Rows from block 4 of a small image embedding model, named by matrix and row number. Rows with one number belong to one channel. Each number is 128 + 32 x the weight over its row's rms, rounded and kept within 0 to 255. All counts start at 0. Numbers have three digits each.
After each channel's rows are labels from the 100 images, of 14848, where the channel reaches its highest value: "colour at peak" is the nearest of a few named colours to the mean colour under the peak. Only what is clearly more common there than usual is listed. The data: Sentinel-2 satellite tiles (TerraMesh).
# c3: 3x3 conv, stride 2 (model.blocks.4.c3.weight, 144x96x3x3, each kernel summed), inputs 0-95
# c1: pointwise conv, stride 2 (model.blocks.4.c1.weight, 144x96x1x1), inputs 0-95

c3.139:140157165098180126159155145100131117100121175137153135082109117164145113111148133131073090153101108085171136110137113160067105183076129123116127159190164113154128151162150125135130136151142157131098135229115107154144099151190122117118152085112148151117114150059192167195098191072145082132
c1.139:133154134078176143143138139122135113107098170138139181080156125147154105137175109130051117149088121078158097112169107159091129202109116123084104130156175134143098145189122117135128123139130160163120156225125099174149077161198118153117127086117143137157122153089194118171133194136168094112
colour at peak: brown

c3.118:115152084072132122143099134126135073130144070176087115118169116193118116101169043138135119104124098114171133136111100121175086170112114089088116118128156140065125128128093135162094113150159129151142144138124209136120102168122083111143122146122144101077128159198181108074136071195162083119
c1.118:081151095062151119179102125125112098138103085142095121121181102156119123051157073106097106118110096119172120112120114112207120162105136099091107114128126105065150162099073157186106108127152098152119113122115199136097092136114116118127090145133139096062094134200181114096106069176133118118
colour at peak: grey

c3.50:109116115123121153088106124096147148106153121130135085118159079149156130150093086141193085148106105120220152189054166159178099114106130093104102107093126123113112169151059195151125136157143169171159100142163108150183135159144081109170154145176133085146112140163155162116131063082125130131
c1.50:113106087141165195099069115126130128115167154091111087109131097110177132075118090150143113166123102142152130194045158154198099114096124084092090070124107103131105133192100206150103114173100166127156062147135117150149114094104086149138142124160103118134125158166142140111087084106136164139
colour at peak: grey

c3.19:129147165132157095141139125112157098113075153160156153058154145112130104139177095155148091126137122090162173142178081129125123149098117147092199148148178138137131145124150117120117121114097136165105062165101119157139072111174144097126145068096089172077080098138154189162147161082117032155
c1.19:121164160147149102109132151146149098125073139142165151059173136102140111140209109159157106131155161108181155145180079159103107101090146138111202158148135126134130117162159136134135108123114135162108081180116131155157089087158137101104119074116056144096085087141167185140178148095101047129
colour at peak: grey

c3.89:167146166125127144121168090142115118123144135148111120126069163167105154096142070090129139153083103071126085095157100105098148168109110121104226162212146150125167081109168204109137117113168068154137137130152114119063127112132123140102106116141153136149203149165161157164101154113148102175
c1.89:145121189133159156105148096113106094160100127145110174126073144136089151129137105115102151133124098079113093118142104107138170136185118079086236138178111127121180141100179163152143123115151068140148115145164116143076112129124124150117117144118153117150222095163127103161115118075121129228
colour at peak: pink

c3.86:126129120126137098142103142140145126112138113139180184154166166124105160128158107118172141116175197182112105114131148114148045075122123095152148140077135159111079081094126135148139097184154127166133175115126187090117153104091166159203125104152130126082162115130185078125055100135157132199
c1.86:096145118113107109134112129155134134139150162168173142151171167192119142162139117134183097112178168178123127133162104111161037099124106114146150159098124191125103107101155151153146117162113109138116192085123174081125156129121152148179112115139103133078130151134203099093043098158153082195
colour at peak: grey

c3.135:131081140149141169076121145082122158123158081167111163119080174165083156056121123114104086176142112109098127119145112107102158109154133147085165074130124134119136127090126154097131125100137111185210117071215123124096141086111122103119094182186139121182147117101114184082129083095120158136
c1.135:151086129135146144081127170120128089132151063158101154133086139131099126083123119149110107132105084091128141103131108107076157106155149168113118074110118159090141097146125160078120139137154098170190106088194149130119078108124158123100110206187145090190160094125090203053131088113135164157
colour at peak: pink

c3.12:147140125090135205139099184126060125126172125124000150167082082107135119115100126169113126097127067101146175159128107148141145121101136127135137163145108095108148106122164174086041111123105153117130123109147087151142122165095133132180156148138103095156067144149146128127186115123113117180
c1.12:139133135080138209137123186101038122166127146074010134183066071113129123110127088171111125114118097097161150153129109139124143136121107108127161149136144069066142082117133192079065138114101130129127139107141100129133116138088135143145142106133113090134073132120127111150172106104097124141
colour at peak: brown

c3.97:133145139123164153105172128132135135125122169193138126191147100112144164090162111160113125170103132199159211131095077120070111162111157132121079120190148118159148147163119132127147076153115096118127158174149143148121083059186176112116142118154130192077119134065086138165076136113091131138
c1.97:137108162091194140079183152133156142108095167154170116182138081162147187085118090176119091122113141225175160134093101125100099141097157117141094089170111096128140149123111143151142133142110106151126149148131139139140083079123157108074130156131099176095091134093051141168094127064090156122
colour at peak: black

c3.95:131117137128095112105099122126163097083155112177123129145170128162104163121191086148113117178150095135178099105152100121149105114070125143050120121149178164093152114176112131183124095155173070127160201116174167160102108112137039056126096154157142123091106112155171099114125098128134098151
c1.95:128121125127103123110120068115193071109138164143097117136180154154094169124180100139080103182158101130192119124142093127144082117056126121063092140132175144091135111159092128172098112154133079120171202120175152173111089094108055076123114165141147135099086111157155094147116122128102117146
colour at peak: grey

c3.132:115153111123166130153116147111141155109064108076136169084065093058165148144102138153154125157178117148111148175100114187217089103154091134093187128114175127175113151126155111125105158079130106140085083138093083159160112104127152127143116124112137170158089141140178124155126084149096144208
c1.132:121149091146175115144153121113141181109101110069142176100083101093187115157121129153149103138194158138117144148068110174185122099123080135121202101124190144166139144128172076123129150103141122143116091148115113148175124105140179160158136127094150187171130188118161143159157096151108141217
colour at peak: grey

c3.127:142084148120113113052099164070150152107130125102183161099097111129153143178144153153151073129117148137114116173102172185193093085129076137013162125142136122136144152110101129183092132080181121149144106133168092158146147093146114053118147132166140132147108150155150122110135104120164170110
c1.127:148086152080124123054096118088149133089130161106156176102089106128149147220136154145112080155123144129170132149123172152198088084150090126031134113117097121133130175113130150177127123081145114112153096097157111157147148125133122041131143121162113149128088127156165075111120118148166189121
colour at peak: grey

c3.36:123128158143168134171171086156117160071039161101145117093129176114141119121097144135129112115064159064055098124078140152152130127089099141125103123107090125112072188109175139156158147155173095103186114194178162139104105120113107144122114119158133161161145130127103081180149146096142093178
c1.36:126186131145152102175158078114119143078062149092133104101163169097123093138097107107129098123090131059087098068086148118155137100084125108138105129121105126081106170106204145122178118151124101117151121194159139124107070132091111115094119099122133139160192101116115081144118148121133120233
colour at peak: grey

c3.136:190101161152116121063115097098137108110123165104149166116141120145104130170116163130109090145157123134093148169166076112120126076084100124077176133157122083144162095156125111149149120085080117186099166101118047097096057112174104057103141117138138121109120169192172127140119155079163169120
c1.136:192084148146100141054118046092098082069102155100136175104119106102106126182152134137122115133125147132112140151170092126114095071091107112107141110121137085150102094141123108100129156100106106175085146105111040105105049085141110086136122113133162122108111184194164149111095134095113155115
colour at peak: black

c3.102:044112067156125157110094166128080163160156097095016148134124142122140129142123117148117119170154045107121143169110183117146155147120133111104088117148096087126132112147134107163079132146171132140151131125147107143142207147114085163128141145160160090163089125163140101114194088148148181166
c1.102:049110095144105158105095144120105186152098103049022147161137130086145168132130073118107113160112039096119136129120173117128151120094157121116095113155110114120129122152130077179106114153173107144149100113142134113135175121132077169101134150148179116151098150141140123128194109151153199149
colour at peak: brown

c3.141:147137130162142116159186103199099123123079136115103126137119147152141189083108100114105150117143093093074115119101135110117144219174239123190159135173078095137085182136097147136132143147161100131116177139120177129119156121143112204083105141131149105170144137101152130163110112118148109164
c1.141:125135093183149129127218096149096144146102088137103101119102119151132196084089126117156135093148094066125087129078080083134154174143193140146176133156092119159091220144115118140123100110182103165099177149097153130137141147132121175112115130102154121190131106123183118135150157134126101189
colour at peak: grey; pink

c3.37:079105127153131125144135110196139189073125129083113092146154183118139072146134105073133156129100142056083037081073165134161109107106175127203120092115105136124066143162115142138129145167142149107151137139141141123135158168074124168128104104133114084135150094181139082116184127140153129105
c1.37:078112132142130099122148112193127137089127139091131097136142183082140074135136079068164150135118146028117067127091146155192072070060147162185090088135108144136072167147078138138110143193115164102122136139109150126148131162135116140130129114155119105119146094165159098108178153156144122120
colour at peak: grey

c3.104:154106110133093090085150073150168145100107123213202123156151155150094122120149145062147163136111161136169085085136105078125130146143142098111087134140131135168135141190108190092177178170088150177083109162063135141120112113147152136107107168074132091149122135133127099075152167144127128071
c1.104:160113108141092082082151093128158137079117116208182097169160155119106123137128096089109144130109152149142101089163110097117161131141138077130060158145147143175112131159115159071161164171106148174096119176079123108127131100142154111104110165078151102129131151131125121031160178136104122038
colour at peak: black

c3.69:155149104144113148141114105099142175110092138173162141074141132162146117107103229123178095130100164138167090153134145150107103088099091111123135113123081157103138122188079126118143142127133149159112103108109114155154081195087150114196155102117117109149124226139123123119127195163148055080
c1.69:151145099136135158157109074100154179109085156178138123080158137181158138128118231124198114144118161113129114156145160135139101089111101121147145097130074141102146099173099164114159146113140161158117116117104094171157116143100171105186156135103087107144110217127144102126132183183152066086
colour at peak: black

c3.31:105144164143136113139166087154172093137078159128125062088149104128134140254133127125090127113133151187090136122131135139096132184111169125162093175131165085121127152137124094124121133121151130093139152167144219064162170131106141134061159132131144130116138090118080147149052142113160123107
c1.31:114155165152126119157146068119130114116086171145129086097163123151125122224131172122100128102124156185068156131114165126103138158119142135146074219136147086155126166114112083114137148141164119118149166128148206061140154121143131134044148123114103121104116086132083159133098120081184102088
colour at peak: black

c3.110:156230152113186123250157145146113082120070172134141126071165107093119118111121127107087122116130178123162129094161100121084115207131126101182125166156181123110134133149141143102150126128114132116111114160115157110131129151115138157087149103104144113102141137085122141191054125088133113153
c1.110:131232141108150133242114135137121091151046170129133103124182105105103111116142136138066113108104147109154101080158135100106111159130159076185095159131135123109036135112151113125117122154111136115103134124119100114100085138124133178090162111125152110091127161102098155142061140108096091120
colour at peak: brown

c3.35:073153119091123125146120086091148152113079099115146162123088120055078190143109103123113076100150182095045117079131160071100080144133107133108154136103081145137118113108148154122114143079167105143203109104212141120087143127108137143113138110185121089132123116139137078128126064169146099138
c1.35:072148131075123112147107062077126165117069117107088137118070136084057164133134088125079103069160141083062113097089168079118105121120121107125133119107064092150102129112134147137104147099183106153185126147179172105098157134087167141110134101152094099157113095133118103125101071128125095171
colour at peak: grey

c3.56:087105142119124104122100111087159160138101097106134122096123114106091147123145146091126173079171123110075091117129147086095132096172144108168132093050086073152024129119155102123128161094158108175118173077127144117085141113124121172098089149125119125166198075119101111130148097131168191182
c1.56:097108151106104082110114113094145164097132102131131131082100110059085107096110133086133164082197120098067099140133145090120117079186121094156156086077087059149099137121130096124099145119155116179109174100126138105076111115120128146085069179101104114143200091108113113137144111094162184172
colour at peak: white; pink