python train.py --model="image embedding model" --train_examples=72500 --beta1=0.95 --shampoo_beta=0.99 --max_precond_dim=512 --merge_dims=false --adamw_weight_decay_other_params=0.01
Rows from block 4 of a small image embedding model, named by matrix and row number. Rows with one number belong to one channel. Each number is 128 + 24 x the weight over its row's rms, rounded and kept within 0 to 255. All counts start at 0. Numbers have three digits each.
After each channel's rows are labels from the 100 images, of 14848, where the channel reaches its highest value: "responds to" is what is common among them; "peak on" is the class under the peak. Only what is clearly more common there than usual is listed. The data: Sentinel-2 satellite tiles (TerraMesh).
# c3: 3x3 conv, stride 2 (model.blocks.4.c3.weight, 144x96x3x3, each kernel summed), inputs 0-95
# c1: pointwise conv, stride 2 (model.blocks.4.c1.weight, 144x96x1x1), inputs 0-95

c3.124:139194109110197134180181121142138120115099137126137149131112106111112119131129129088123145119120157112160163094102099101122108168113125138159120139156160133140161118140186155074148121123103135111106126146089111120106091140169166140117143121089125112146138135116130154151112128120122137128
c1.124:121152087132158150170171111120123104089102158144121147112102120102132133128133115080119154156130157102168148116097089128139103148100147126147107140094141137125175117113177176095149111104102139091100131159102101095113113151168161133116150099084128115140120115113129166143110128108120136115
responds to: crops; built area; main land cover: crops
peak on: crops

c3.3:128091137130123132095186104148104116141136164122102097140145141122163098157116134147113150132079070079122148158107130151129167158099159141145103165132108115141130131115148160134165120150095117126119112149108108125126076091142114126132120149116143175141136129127134133163135184119119077142
c1.3:122097152136130129103156086137100090119130109150118108157125172125151115154103125140130142150100075082119139162114118169098143155110143131123145131119140102124119118143154147143197095129104114122119095143106077131129080121141106100115128143114169178135108119130143152185152151109112101122
responds to: crops; built area; main land cover: crops
peak on: crops

c3.17:148053144128096118068113102112157093127138130122182136144132154133134135155140143117107161123155117121115063107131134130140112094123138140111141127122140129119129124162128117149188107126129079128082151086097120115136100092122104083088084136109129148131134138144148102114123149147126126104
c1.17:151066172109103121074128110117147094115125132103160125134127141121133116149134134130100147126150125103113070107112132129140114098122164118121133123116141143119136105177120122148171125104133079134097152114097100106141092064110095087098086114091137141130125103141120099107104119144115101104
responds to: water; main land cover: water
peak on: water

c3.9:120138101105140103127157125154101140134084126107131140117104128127092091155126127108148150107113134115159143103119128080160149173104125152139179139167140128141155152119147130109145134140112110129066127141058115139084100119154143140089136146057117138128134159119137141143138166122113130089
c1.9:120129108123141121142123127153087117130069124109135143106126123126102102162115124101139110134147127126140124115113149104144170161112088128130219153153133149157153152138151134102146124131099118122075115165067136140114119129147142154104147171074145132127143145101125131125151179130116157103
responds to: crops; built area; main land cover: crops
peak on: crops

c3.7:093151097125120146157116128129121147159131137135128098113151106112145115144089118133100156155156113143134144157124159138116152174170131135125068136109081124128095120165095133135140148155132106121099159113096159112133176104129117163156130178111159138167109082105107154126140091151144166148
c1.7:106140105119122141149120119131131149142123163147104116123134137097133109148107142132090147158158112134138144176130143140118153176176120123128061139129102115123116136163091155121139124144136112110103185118097145112131158087124117147131130177125168131171095084108114165130152083142164166142
responds to: water; main land cover: water
peak on: water

c3.88:108084131176075142085110112153133135106149111134116111114110137154119130145233119124131102144188126133132102136099126118130108095101154125137135141143117163105169118134109140147114135133196110113139133131131127114126135135110114078134106126131127099099122131130115145087174119130132144133
c1.88:109099120180124146081125117128133124103142105111106109100109145136110173138209110108152119136179124157143113128088104117103110096090143106127137151131104160128158100130112130149119121122212115115121125136131135090113108105127123083125107136130124105117114104141108162095160118100139139115
responds to: main land cover: water
peak on: water

c3.120:137083120178099142059100107151124109134114125124164112148140092141111142146164154152140101135158157173110145113141113109160122120132131145124123130128179142135129136112074099150152099137141096121095118124102106102135126089134165089092134113125122159093119114114102105104119098148118177136
c1.120:155095119166088147074095106135116124154111120117152115132125082157111135138161142146153095119129162170103130109152124107129120143131139152120107163138174148136128127112081090152161103158126105133093093134091109100128098095118163097083145104125135137096125116094099111127103098147128153122
responds to: water; main land cover: water
peak on: water

c3.81:106126094143120120150113126145129116126114067093117095145129116115137136118087082119114124145147136136132131116101164110147145166157157124144091093122110130132100168141092144118119161145146134097130137137126148120147234122115127146128128132115121109141112105157097138077149090159172128121
c1.81:092127100133127108159114125147140129116110105113125116135115121103136139133109090142122113135104144125132134111097156134154144182151149134157107108114129123139089174114107177113120180132133130068141143151131150127132237124106117154126131124127115101136114115147087141087137101145171145141
responds to: snow or ice; main land cover: snow or ice
peak on: snow or ice

c3.115:114148125162139115172145113162123092170137151100131126099147170083144120125084126151119136123125140121111148140122134147079127181124135128170082124121122154141114090072138140106162117164094114116139134138135143097124117105137144176118130149143129162125136096121129107198136158111100100121
c1.115:106140124143145087162143130157099092175125144086129125082159155116147149101084132158120153121120154125117140145125143138067080151118149106155093117131111153117132096070148117112151132144112129110139128134147108087114117118126151169110134154151120165124132102153140107182148145139086112136
responds to: crops; main land cover: crops; built area
peak on: crops

c3.74:140081130132090104049092155146165158164117086134137126150149113174105126148127093114100108105115116101100119101127132104178142106127114140131150112095148110100113098121061115119150125155120120141150087097150126123110113141115140127110135165145108145109123144108136110133125164130132131169
c1.74:120095144118102103055124145147167129173126104136124134157139129169097113135094107100087118118122114093092119104123122107184141111123110172135162095104151105112115120106099121102159098158114133154132074123159111126108114159127136131107132142150101157105126138091143111121109165109114105142
responds to: snow or ice; main land cover: snow or ice
peak on: snow or ice

c3.72:135139104138120145135115115125139119209094104098139150152099128100099140152108084110117199137118132163127119079131181101137095157178136108122127142094109149128113120118145092127139131144133120124105173099113151130115183115135108146119113158104157127123105129139091120128115120163136146136
c1.72:149130124122106167146116121123128120189103107095128144138117130111123131133107078107100184144114121158106113122130208097142091164166126104124112161107111153145115103117144081114138119135111117136127155113115161144110214130139098131142128123110164133117101129133117103124103107141129142113
responds to: main land cover: crops
peak on: crops

c3.134:108116123157117094139162117178105123136167154137131113113117108150143150132147157138092182157084128157107134129175104158091139138146175136134080162164133138138143168216137121126164124151143118119105125133119108157144111119121141123144135119121153149123144143107094113138136155136107126095
c1.134:139118100165115111121143124170122121154172149140137119099137131183155155127131134159093159150108121170101130133167126151080120092171156130113109162142138125130148150218125132131138141149171136115100149099124137146153112132127116117145157114131175143147133144124101123137126144123105169094
responds to: water; main land cover: water; flooded vegetation
peak on: water

c3.138:117190109128178131181167132133109115112100125120131131119127121142102117139118131085128151123128156133160163071116099096142120157105151129165133140153137135115139132140143142074144122137130137118075142127057128139107114146168155133122153131059139088121129139124126133149132119151112161117
c1.138:086185102122172138190176120103107126113092123137133152123111122123094142136126127089131137131124125148140158078120100095143143154088162119159133147133134148117145135139161121102146117127127147122103138125055133119117134157148144124125151138053132108119105144122113137143128132146084160108
responds to: crops; built area; main land cover: crops
peak on: crops

c3.52:133120138116140138140160106130147156131110153100132130108081096089125118171158106149115125124094146148120128122110131139121125127094114159139182117142198112145157109129231153127126107098126122148131126156115120127121100133113155116136126126101144167134154142155119175152110118114157155098
c1.52:135132163123160157140148127121167155133094164097144162132084097096132116143153113152115111132109157161119130135124111135119145117102116169140188111132217104155116120131185155117146109114121099125127142150118128146124109127129149109161132143120130172143141105154120160164123112115171155108
responds to: crops; main land cover: crops
peak on: crops

c3.62:115130105164107106129133120106098104133105133090152136145105146104098159109102133143146095105175155141076118141128132116083103125143097116100154144134148179114171103101106146155136111106168080122161125141165125095093137099125116100110094107151155145141103139125120107135110129130132064129
c1.62:127117094169131091124104109116094087145120128104137130116099145122121162132121144147142095097161148111099110136121132116096107094121098105123124147121128158111141117104091141128154067104173076139147113124152160113115114095135134115099067130166145121143108110116132111112089135132132056099
responds to: snow or ice; main land cover: snow or ice
peak on: snow or ice

c3.49:114100152136103144098118114117174148093135126177183101167163125138114124118119156091147138158137148145129066111131144111055134115133135127132101105107114153162088114159131127129170168154124142124099132141090128166129130120114134138129104150102137142149141085113127121097123138129118140078
c1.49:127094144136130142109115126100170149078157122182174079162158112134115122139111154094143118137141152140145066100140137099070144107133129101124091112110123154116112105144132127128156151137119131103101130156089135180105122132121124136134116143097146135157133091107122108099134135113115125067
responds to: water; main land cover: water; clouds; flooded vegetation
peak on: water

c3.5:121152105131155120143189127128128127119118139107133145140124114128077127118122122082129149117145139117151137069131116054147127174132130150125140133146152130137141129121118139103141137132117123132071123145049110141074147117169135132109138106057114102109117142110120155161136131123136163132
c1.5:175149125130157119137150130125119123130141133119147132144146133157063118119156123096113133136152127116137135083119102076136123145128136142097102110157138096094173128117106167120140110143140114131077139139070097140056127128169137126099130117074135129114102127117147162162152123103151162148
responds to: crops; main land cover: crops
peak on: crops

c3.111:171191132175189124177152099140115112141121142138106152130114143134103124096108122116105113136129135131126161117155122101119157163126131133146147124162147153134144108135141175092093133106121154122111115149106126120104108161141155142116176106103144107135129135083119168153159118117171089165
c1.111:154168109173181106165158091155132117159125134153106150143136121153133138079095129101107108109143149133131177130133145105140139160145137155173155109149145112123101115123134162080095154119132138129115140137119133118097094161150156152135163099103126117119150122111138160160164121102166114168
responds to: crops; built area; main land cover: crops
peak on: crops

c3.93:130106163134165103112166141134139113122082126069134105120089121085142155179126106131153152132115099110088128122116147131118113157140114127120114108152128119152165118115193109089146164118122088121114125176109150116109143083131122149100117154092125155153143172121141126136121119144102083120
c1.93:130086139159166103096166138128166111127099117085143131128120142104129121140115112128109169146136119091107132138090145131128139120135119124118111116131097129155174115105192096120139181109087102097123137159107131121105132099127109140090122168101138151136154185112168140105111091123128084132
responds to: main land cover: crops
peak on: crops; snow or ice

c3.33:116147116103154086156131099129150114138122120099110124083104126132127142130129138123193122123106131196102131138111132150090135161210130146128093104143134130123123148118157164109146093164137128178142160137115181154123147124081112134103119161124139134139127130134141139146135114139175142106
c1.33:130144130126129102143134093119147112135107167115126128100100127147136147145125173142211116144122146175122125134118135157095127149200152112146068106141123142125118129129148143115127098116121124191128146122115137136098148129069100157129141154118146121115118093139162123134135082127173144121
responds to: snow or ice; main land cover: snow or ice
peak on: snow or ice

c3.92:182155168119145127131176074138152158103136121177124117107161144121126139101137109095138114134076130096129128117110136104134120165110113141129107130153111103149161115138116139142144123151101115158136087163126126150105058117149140128160123131128094125128137151109159111162114182110085106148
c1.92:160135205127147106115171059140165165128122168161121105129157157108133109086127114105142107137126135098095120119111137106128096160114127130128131104158130100182168128115111146129142119152121099144140094161141107154114104126136142106162125117131087130118171135116152103157130149132100120142
responds to: snow or ice; main land cover: snow or ice
peak on: snow or ice

c3.103:129159128125151119145144104152108143125160170124139092124143161095149162144108135143128160135073130115105136107131106143107123167111157171164116119132114102152142119136123150076169116153086112118137113151119126126120105112133155160132147126111122174092127141123115101209132180138091117104
c1.103:131158112137142133129136097140093141119146165114147070109133183111162178137120133153132164118068121125100146109127123145104084158130140162124108121138139094133107099142105153104175114126098116105141120130126139135138130115150147157133146117127126145094126154128127101205142152152082136092
responds to: main land cover: crops
peak on: crops; water

c3.55:109129129122137151115130148125099144127124110097153123156169140085134170144090097137103155158125148119114117094105149120112130149115150180148099096106122127153101087145117141138139113126159096106140178134129224133125147099115166141147121154113117152120154133099083099112130102156140133133
c1.55:078165145111149164119117146119103128101132133111150123151147153124133168131090119116102120150137138118123123087113120129158121160125155182148103096110120126153103115125158145144118107112164120107133173148136230143107143119138155139156123154116114153113136139071102108110152093125123140138
responds to: water; snow or ice; main land cover: water; main land cover: snow or ice
peak on: water; snow or ice