config.toml
arch = "repvgg"
crop_scale_min = 0.7
widths = [64, 96, 144, 208]
learning_rate = 0.0039
eps = 1e-08
precondition_frequency = 20
adamw_weight_decay_other_params = 0.01
Rows from block 2 of a small image embedding model, named by matrix and row number. Rows with one number belong to one channel. Each number is 500 + 50 x the weight over its row's rms, rounded and kept within 0 to 999. All counts start at 0. Numbers have three digits each.
Before each channel's rows are labels from the 100 images, of 14848, where the channel reaches its highest value: "responds to" is what is common among them. Only what is clearly more common there than usual is listed. The data: Sentinel-2 satellite tiles (TerraMesh).
# c3: 3x3 conv, stride 2 (model.blocks.2.c3.weight, 96x64x3x3, each kernel summed), inputs 0-63
# c1: pointwise conv, stride 2 (model.blocks.2.c1.weight, 96x64x1x1), inputs 0-63

responds to: snow or ice; main land cover: snow or ice
c3.64:494514562470523532436442489478443554498535542564481467533401521433493566515497574475459472527473501475517441537504427489561436505485552502385512563633479454473515406446511420443484407450581489
c1.64:437533549485499527442483525460430568516513495579497471500422474470466549559483580469530521565454515422539504533484437501530429482465546504464568518613476449431534397425466395450474424431541439

responds to: snow or ice; main land cover: snow or ice
c3.84:495504539521451525561503542485515447510495567535490424635448447549518431506604511491523425543515480544459439466462538565526442530406572492543546565576520484521467554409541424558478477548514585
c1.84:518507574514466462559528598459504529545481524526537451579455457569539475494588509541498418538525555555504460495473515429538426552403694513489489509571509498556473531447515462517519459524540550

responds to: snow or ice; main land cover: snow or ice
c3.51:544490541437512579539563382531500512499505494462430444546590527498471501457459476492510496566444420502547534496509456469513377525413513370572457571487568497494430502541449435506434484499540549
c1.51:577502533465516534501557367508457552526491470460452489537613497469454480454465370462475500547474448525546505505474447507540390578461509424536438556496595491499426472485481448477422451515556528

responds to: snow or ice; main land cover: snow or ice
c3.76:459553490478508540441539413435526510521481485470369483506513506480498422485603487624463497483503409571431468448425521508506502515576503484463441500516539450516497597432618534449514451451520526
c1.76:554486492457506607483542533420516535479462503548445544530526437470435465438504501618471438498455401573468551472411422535539438466553451554448409439481449497452454451489472539469553483451503565

responds to: crops; built area; main land cover: crops
c3.91:515532531463504439459563487481472561485482468423397508527451505461397514485515506476409433496357429522567561508559484496427538408498472457501536418484535424443549509531529520452506441524455419
c1.91:499498537471433413412509528474482528424513457556445554525460473442396531474468444542426440545455406434584615506517525543431488519559511440465539462509565517492573509402483483453495472516464446

responds to: crops; main land cover: crops
c3.25:522437535477557548546515474442477506458473505485506499620514463436527484467583457488551513600557562552484541471397551437388494393443458451433540513467506489541468476411568551531476506494572524
c1.25:467461481443584529535524433476475469441486491508548475582501468466484507389553442460443517566564548583492507479418565404398493392420555452450519466494479488508415466435561487481495533477553504

responds to: crops; built area; main land cover: crops
c3.42:556531496510584531508427392445434392542454529463400430495437506469562454503425530483459550533434494553498502393466394552492483417472580528555501545531486548479522554483448474537493523482522498
c1.42:456481438422559492448487480474447477489421505412476468430434526607520526470512478517431522584479542441462543554469619611506473490469519481519535560576605511503536578464563499571474507513530536

responds to: snow or ice
c3.32:476480461534468438494453530551487535581488495469512532448536512534508464587456562523578480425461484444522510498491497489442464454499592450673539484498553507466496413526425436497498517478363423
c1.32:451512502498510480505488470516490542343509542495385511427482556452467521484477405430547485450542448450483528463529526493537559549473581422641536496507487480531456522535485421522497388503563497

responds to: snow or ice; main land cover: snow or ice; flooded vegetation
c3.20:522516463524489436533461431513511549526463556527502438570417477554468501446453552497501513501467480507504562458472519490585510485371434458615524541506525428475571595443521415622471525524521577
c1.20:470543514551480456535418470554474520577458514574443482496453508529542496486471561499517509472484529441516534469454459569540587515418383498529550588448544451478502586471585429566489537571522625

responds to: crops; built area; main land cover: crops
c3.5:512406495495438523490600509576482414484518547482405570503447492510385474444494519554527408509441556539456506511399520404488481448476527494507593447421482475455453524444538560512570479504491539
c1.5:504397455522412467488565462564530413493571515486438530525473496516360526481504532543515426497484609565431496506425560406505503456448471483467587439438504497485451530468537538465534440476508560

responds to: snow or ice; main land cover: snow or ice
c3.44:549508523476422469532451458523503524535519450525519503480496422585514539533502487455445431533514477574495509459591513557518622505591387459488500517500480430555487492392497550530370432568539461
c1.44:580522520463423451536467424516432556553543499514445489541473473577497516525514508419401493545538443493468534476560503526463621525545431372484498499442422430508496510471460476492416423558523440

responds to: snow or ice; main land cover: snow or ice
c3.12:506519517495499498484460458504398582505487526545557506410366463462440505563494545480505412542569540509543456609479495429491564506474413419536518504498389548507509418472472465472429518429503479
c1.12:437540515461521423496420463474453537500506493505498448503387471489412558530510549502456436483518540483551458601439538523483632535515449396498477495467495481510465414387482446446454521420467456

responds to: snow or ice; main land cover: snow or ice
c3.65:547456490504487470493485534571502556460513504467467475522491425488487530487529410472429572433462462539459469545446472470485465476370496478624545509513444518447433610449550451622447453464474425
c1.65:203483500443508574480496559483456458527513522523490481540482513508536482508491510530462505442479480471429542489450502527501519531465440471496507499410532493485496551451458488580494478493490482

responds to: snow or ice; main land cover: snow or ice
c3.58:457503513475452436472490539518465501517481474473490628565413505514523373533546526471529483427442459506507459456459476539443496450372457496510589486529387422546441548477533514585561469525540511
c1.58:431499488436483501437518456470577514471446564408548583601434543518536443478517507483505440420447511575497506439462532480511487510381492538502486450410427525580458566445463469592542474513549484

responds to: snow or ice; main land cover: snow or ice
c3.57:504554501459522587490489466513487451565444456400507403536544472527526519505481494482463455499479455476481510376480459625439483443416474507530539550528435595552574516568526377485454505458500517
c1.57:469437486487507517518487468467403457550489473358426378506463425583504517525427487493477493473536485443527549424492516501485462515453558452475534472415522607507573484553439432412480476465552488

responds to: snow or ice; main land cover: snow or ice
c3.80:412495476529502518480489578482420524478525551482456517521487458524504466520441445518518478410501492501512471495492538516482577502469413468666551534513380423482433501418478490656490454474520487
c1.80:534465478551469494430499518515544502500512472444538510547492477531522471457548558459369452445587521495573473496589458401513507418511487482442541470473620544425451370500558567471463526538462475

responds to: snow or ice; main land cover: snow or ice
c3.6:496433506483497544499503474518486483492500524558459507593437531427468433468543524511511600476515401459432536464429419442483481436559613472602464508488511413491431450490456516404436484405493482
c1.6:440470432474483460484491485480459499428461502454546495501435507480446524523531501467484518396473485414483490456443386403504484526476570438540491453451569377549447413444489574418446532440489438

responds to: snow or ice
c3.79:529545461466466417533471558517537420535517566557501434520488473550498385490506476558496426563491482506464434446467534503613511489500516529621487535499581552540511545482557441539640561549495477
c1.79:510520458477451431501499560514536425513495526539525429518505516528475439515514495579496387625502496548485389430494487535597484516463543535564517511529563568526470515489518445570641542553496421

responds to: crops; built area; main land cover: crops
c3.4:504479504510472489455495418478460549472459344432392465521476544463488503554583536429405502463513500453537581471503490506490439531478562414538500465507564486466463601588480567518450481559497553
c1.4:532427478490480441428497481525490553449478336474377508513551507483574488530547506447384505437436499465537548539493468508430438572534536482496502480527568489517476557504502532488355513528479495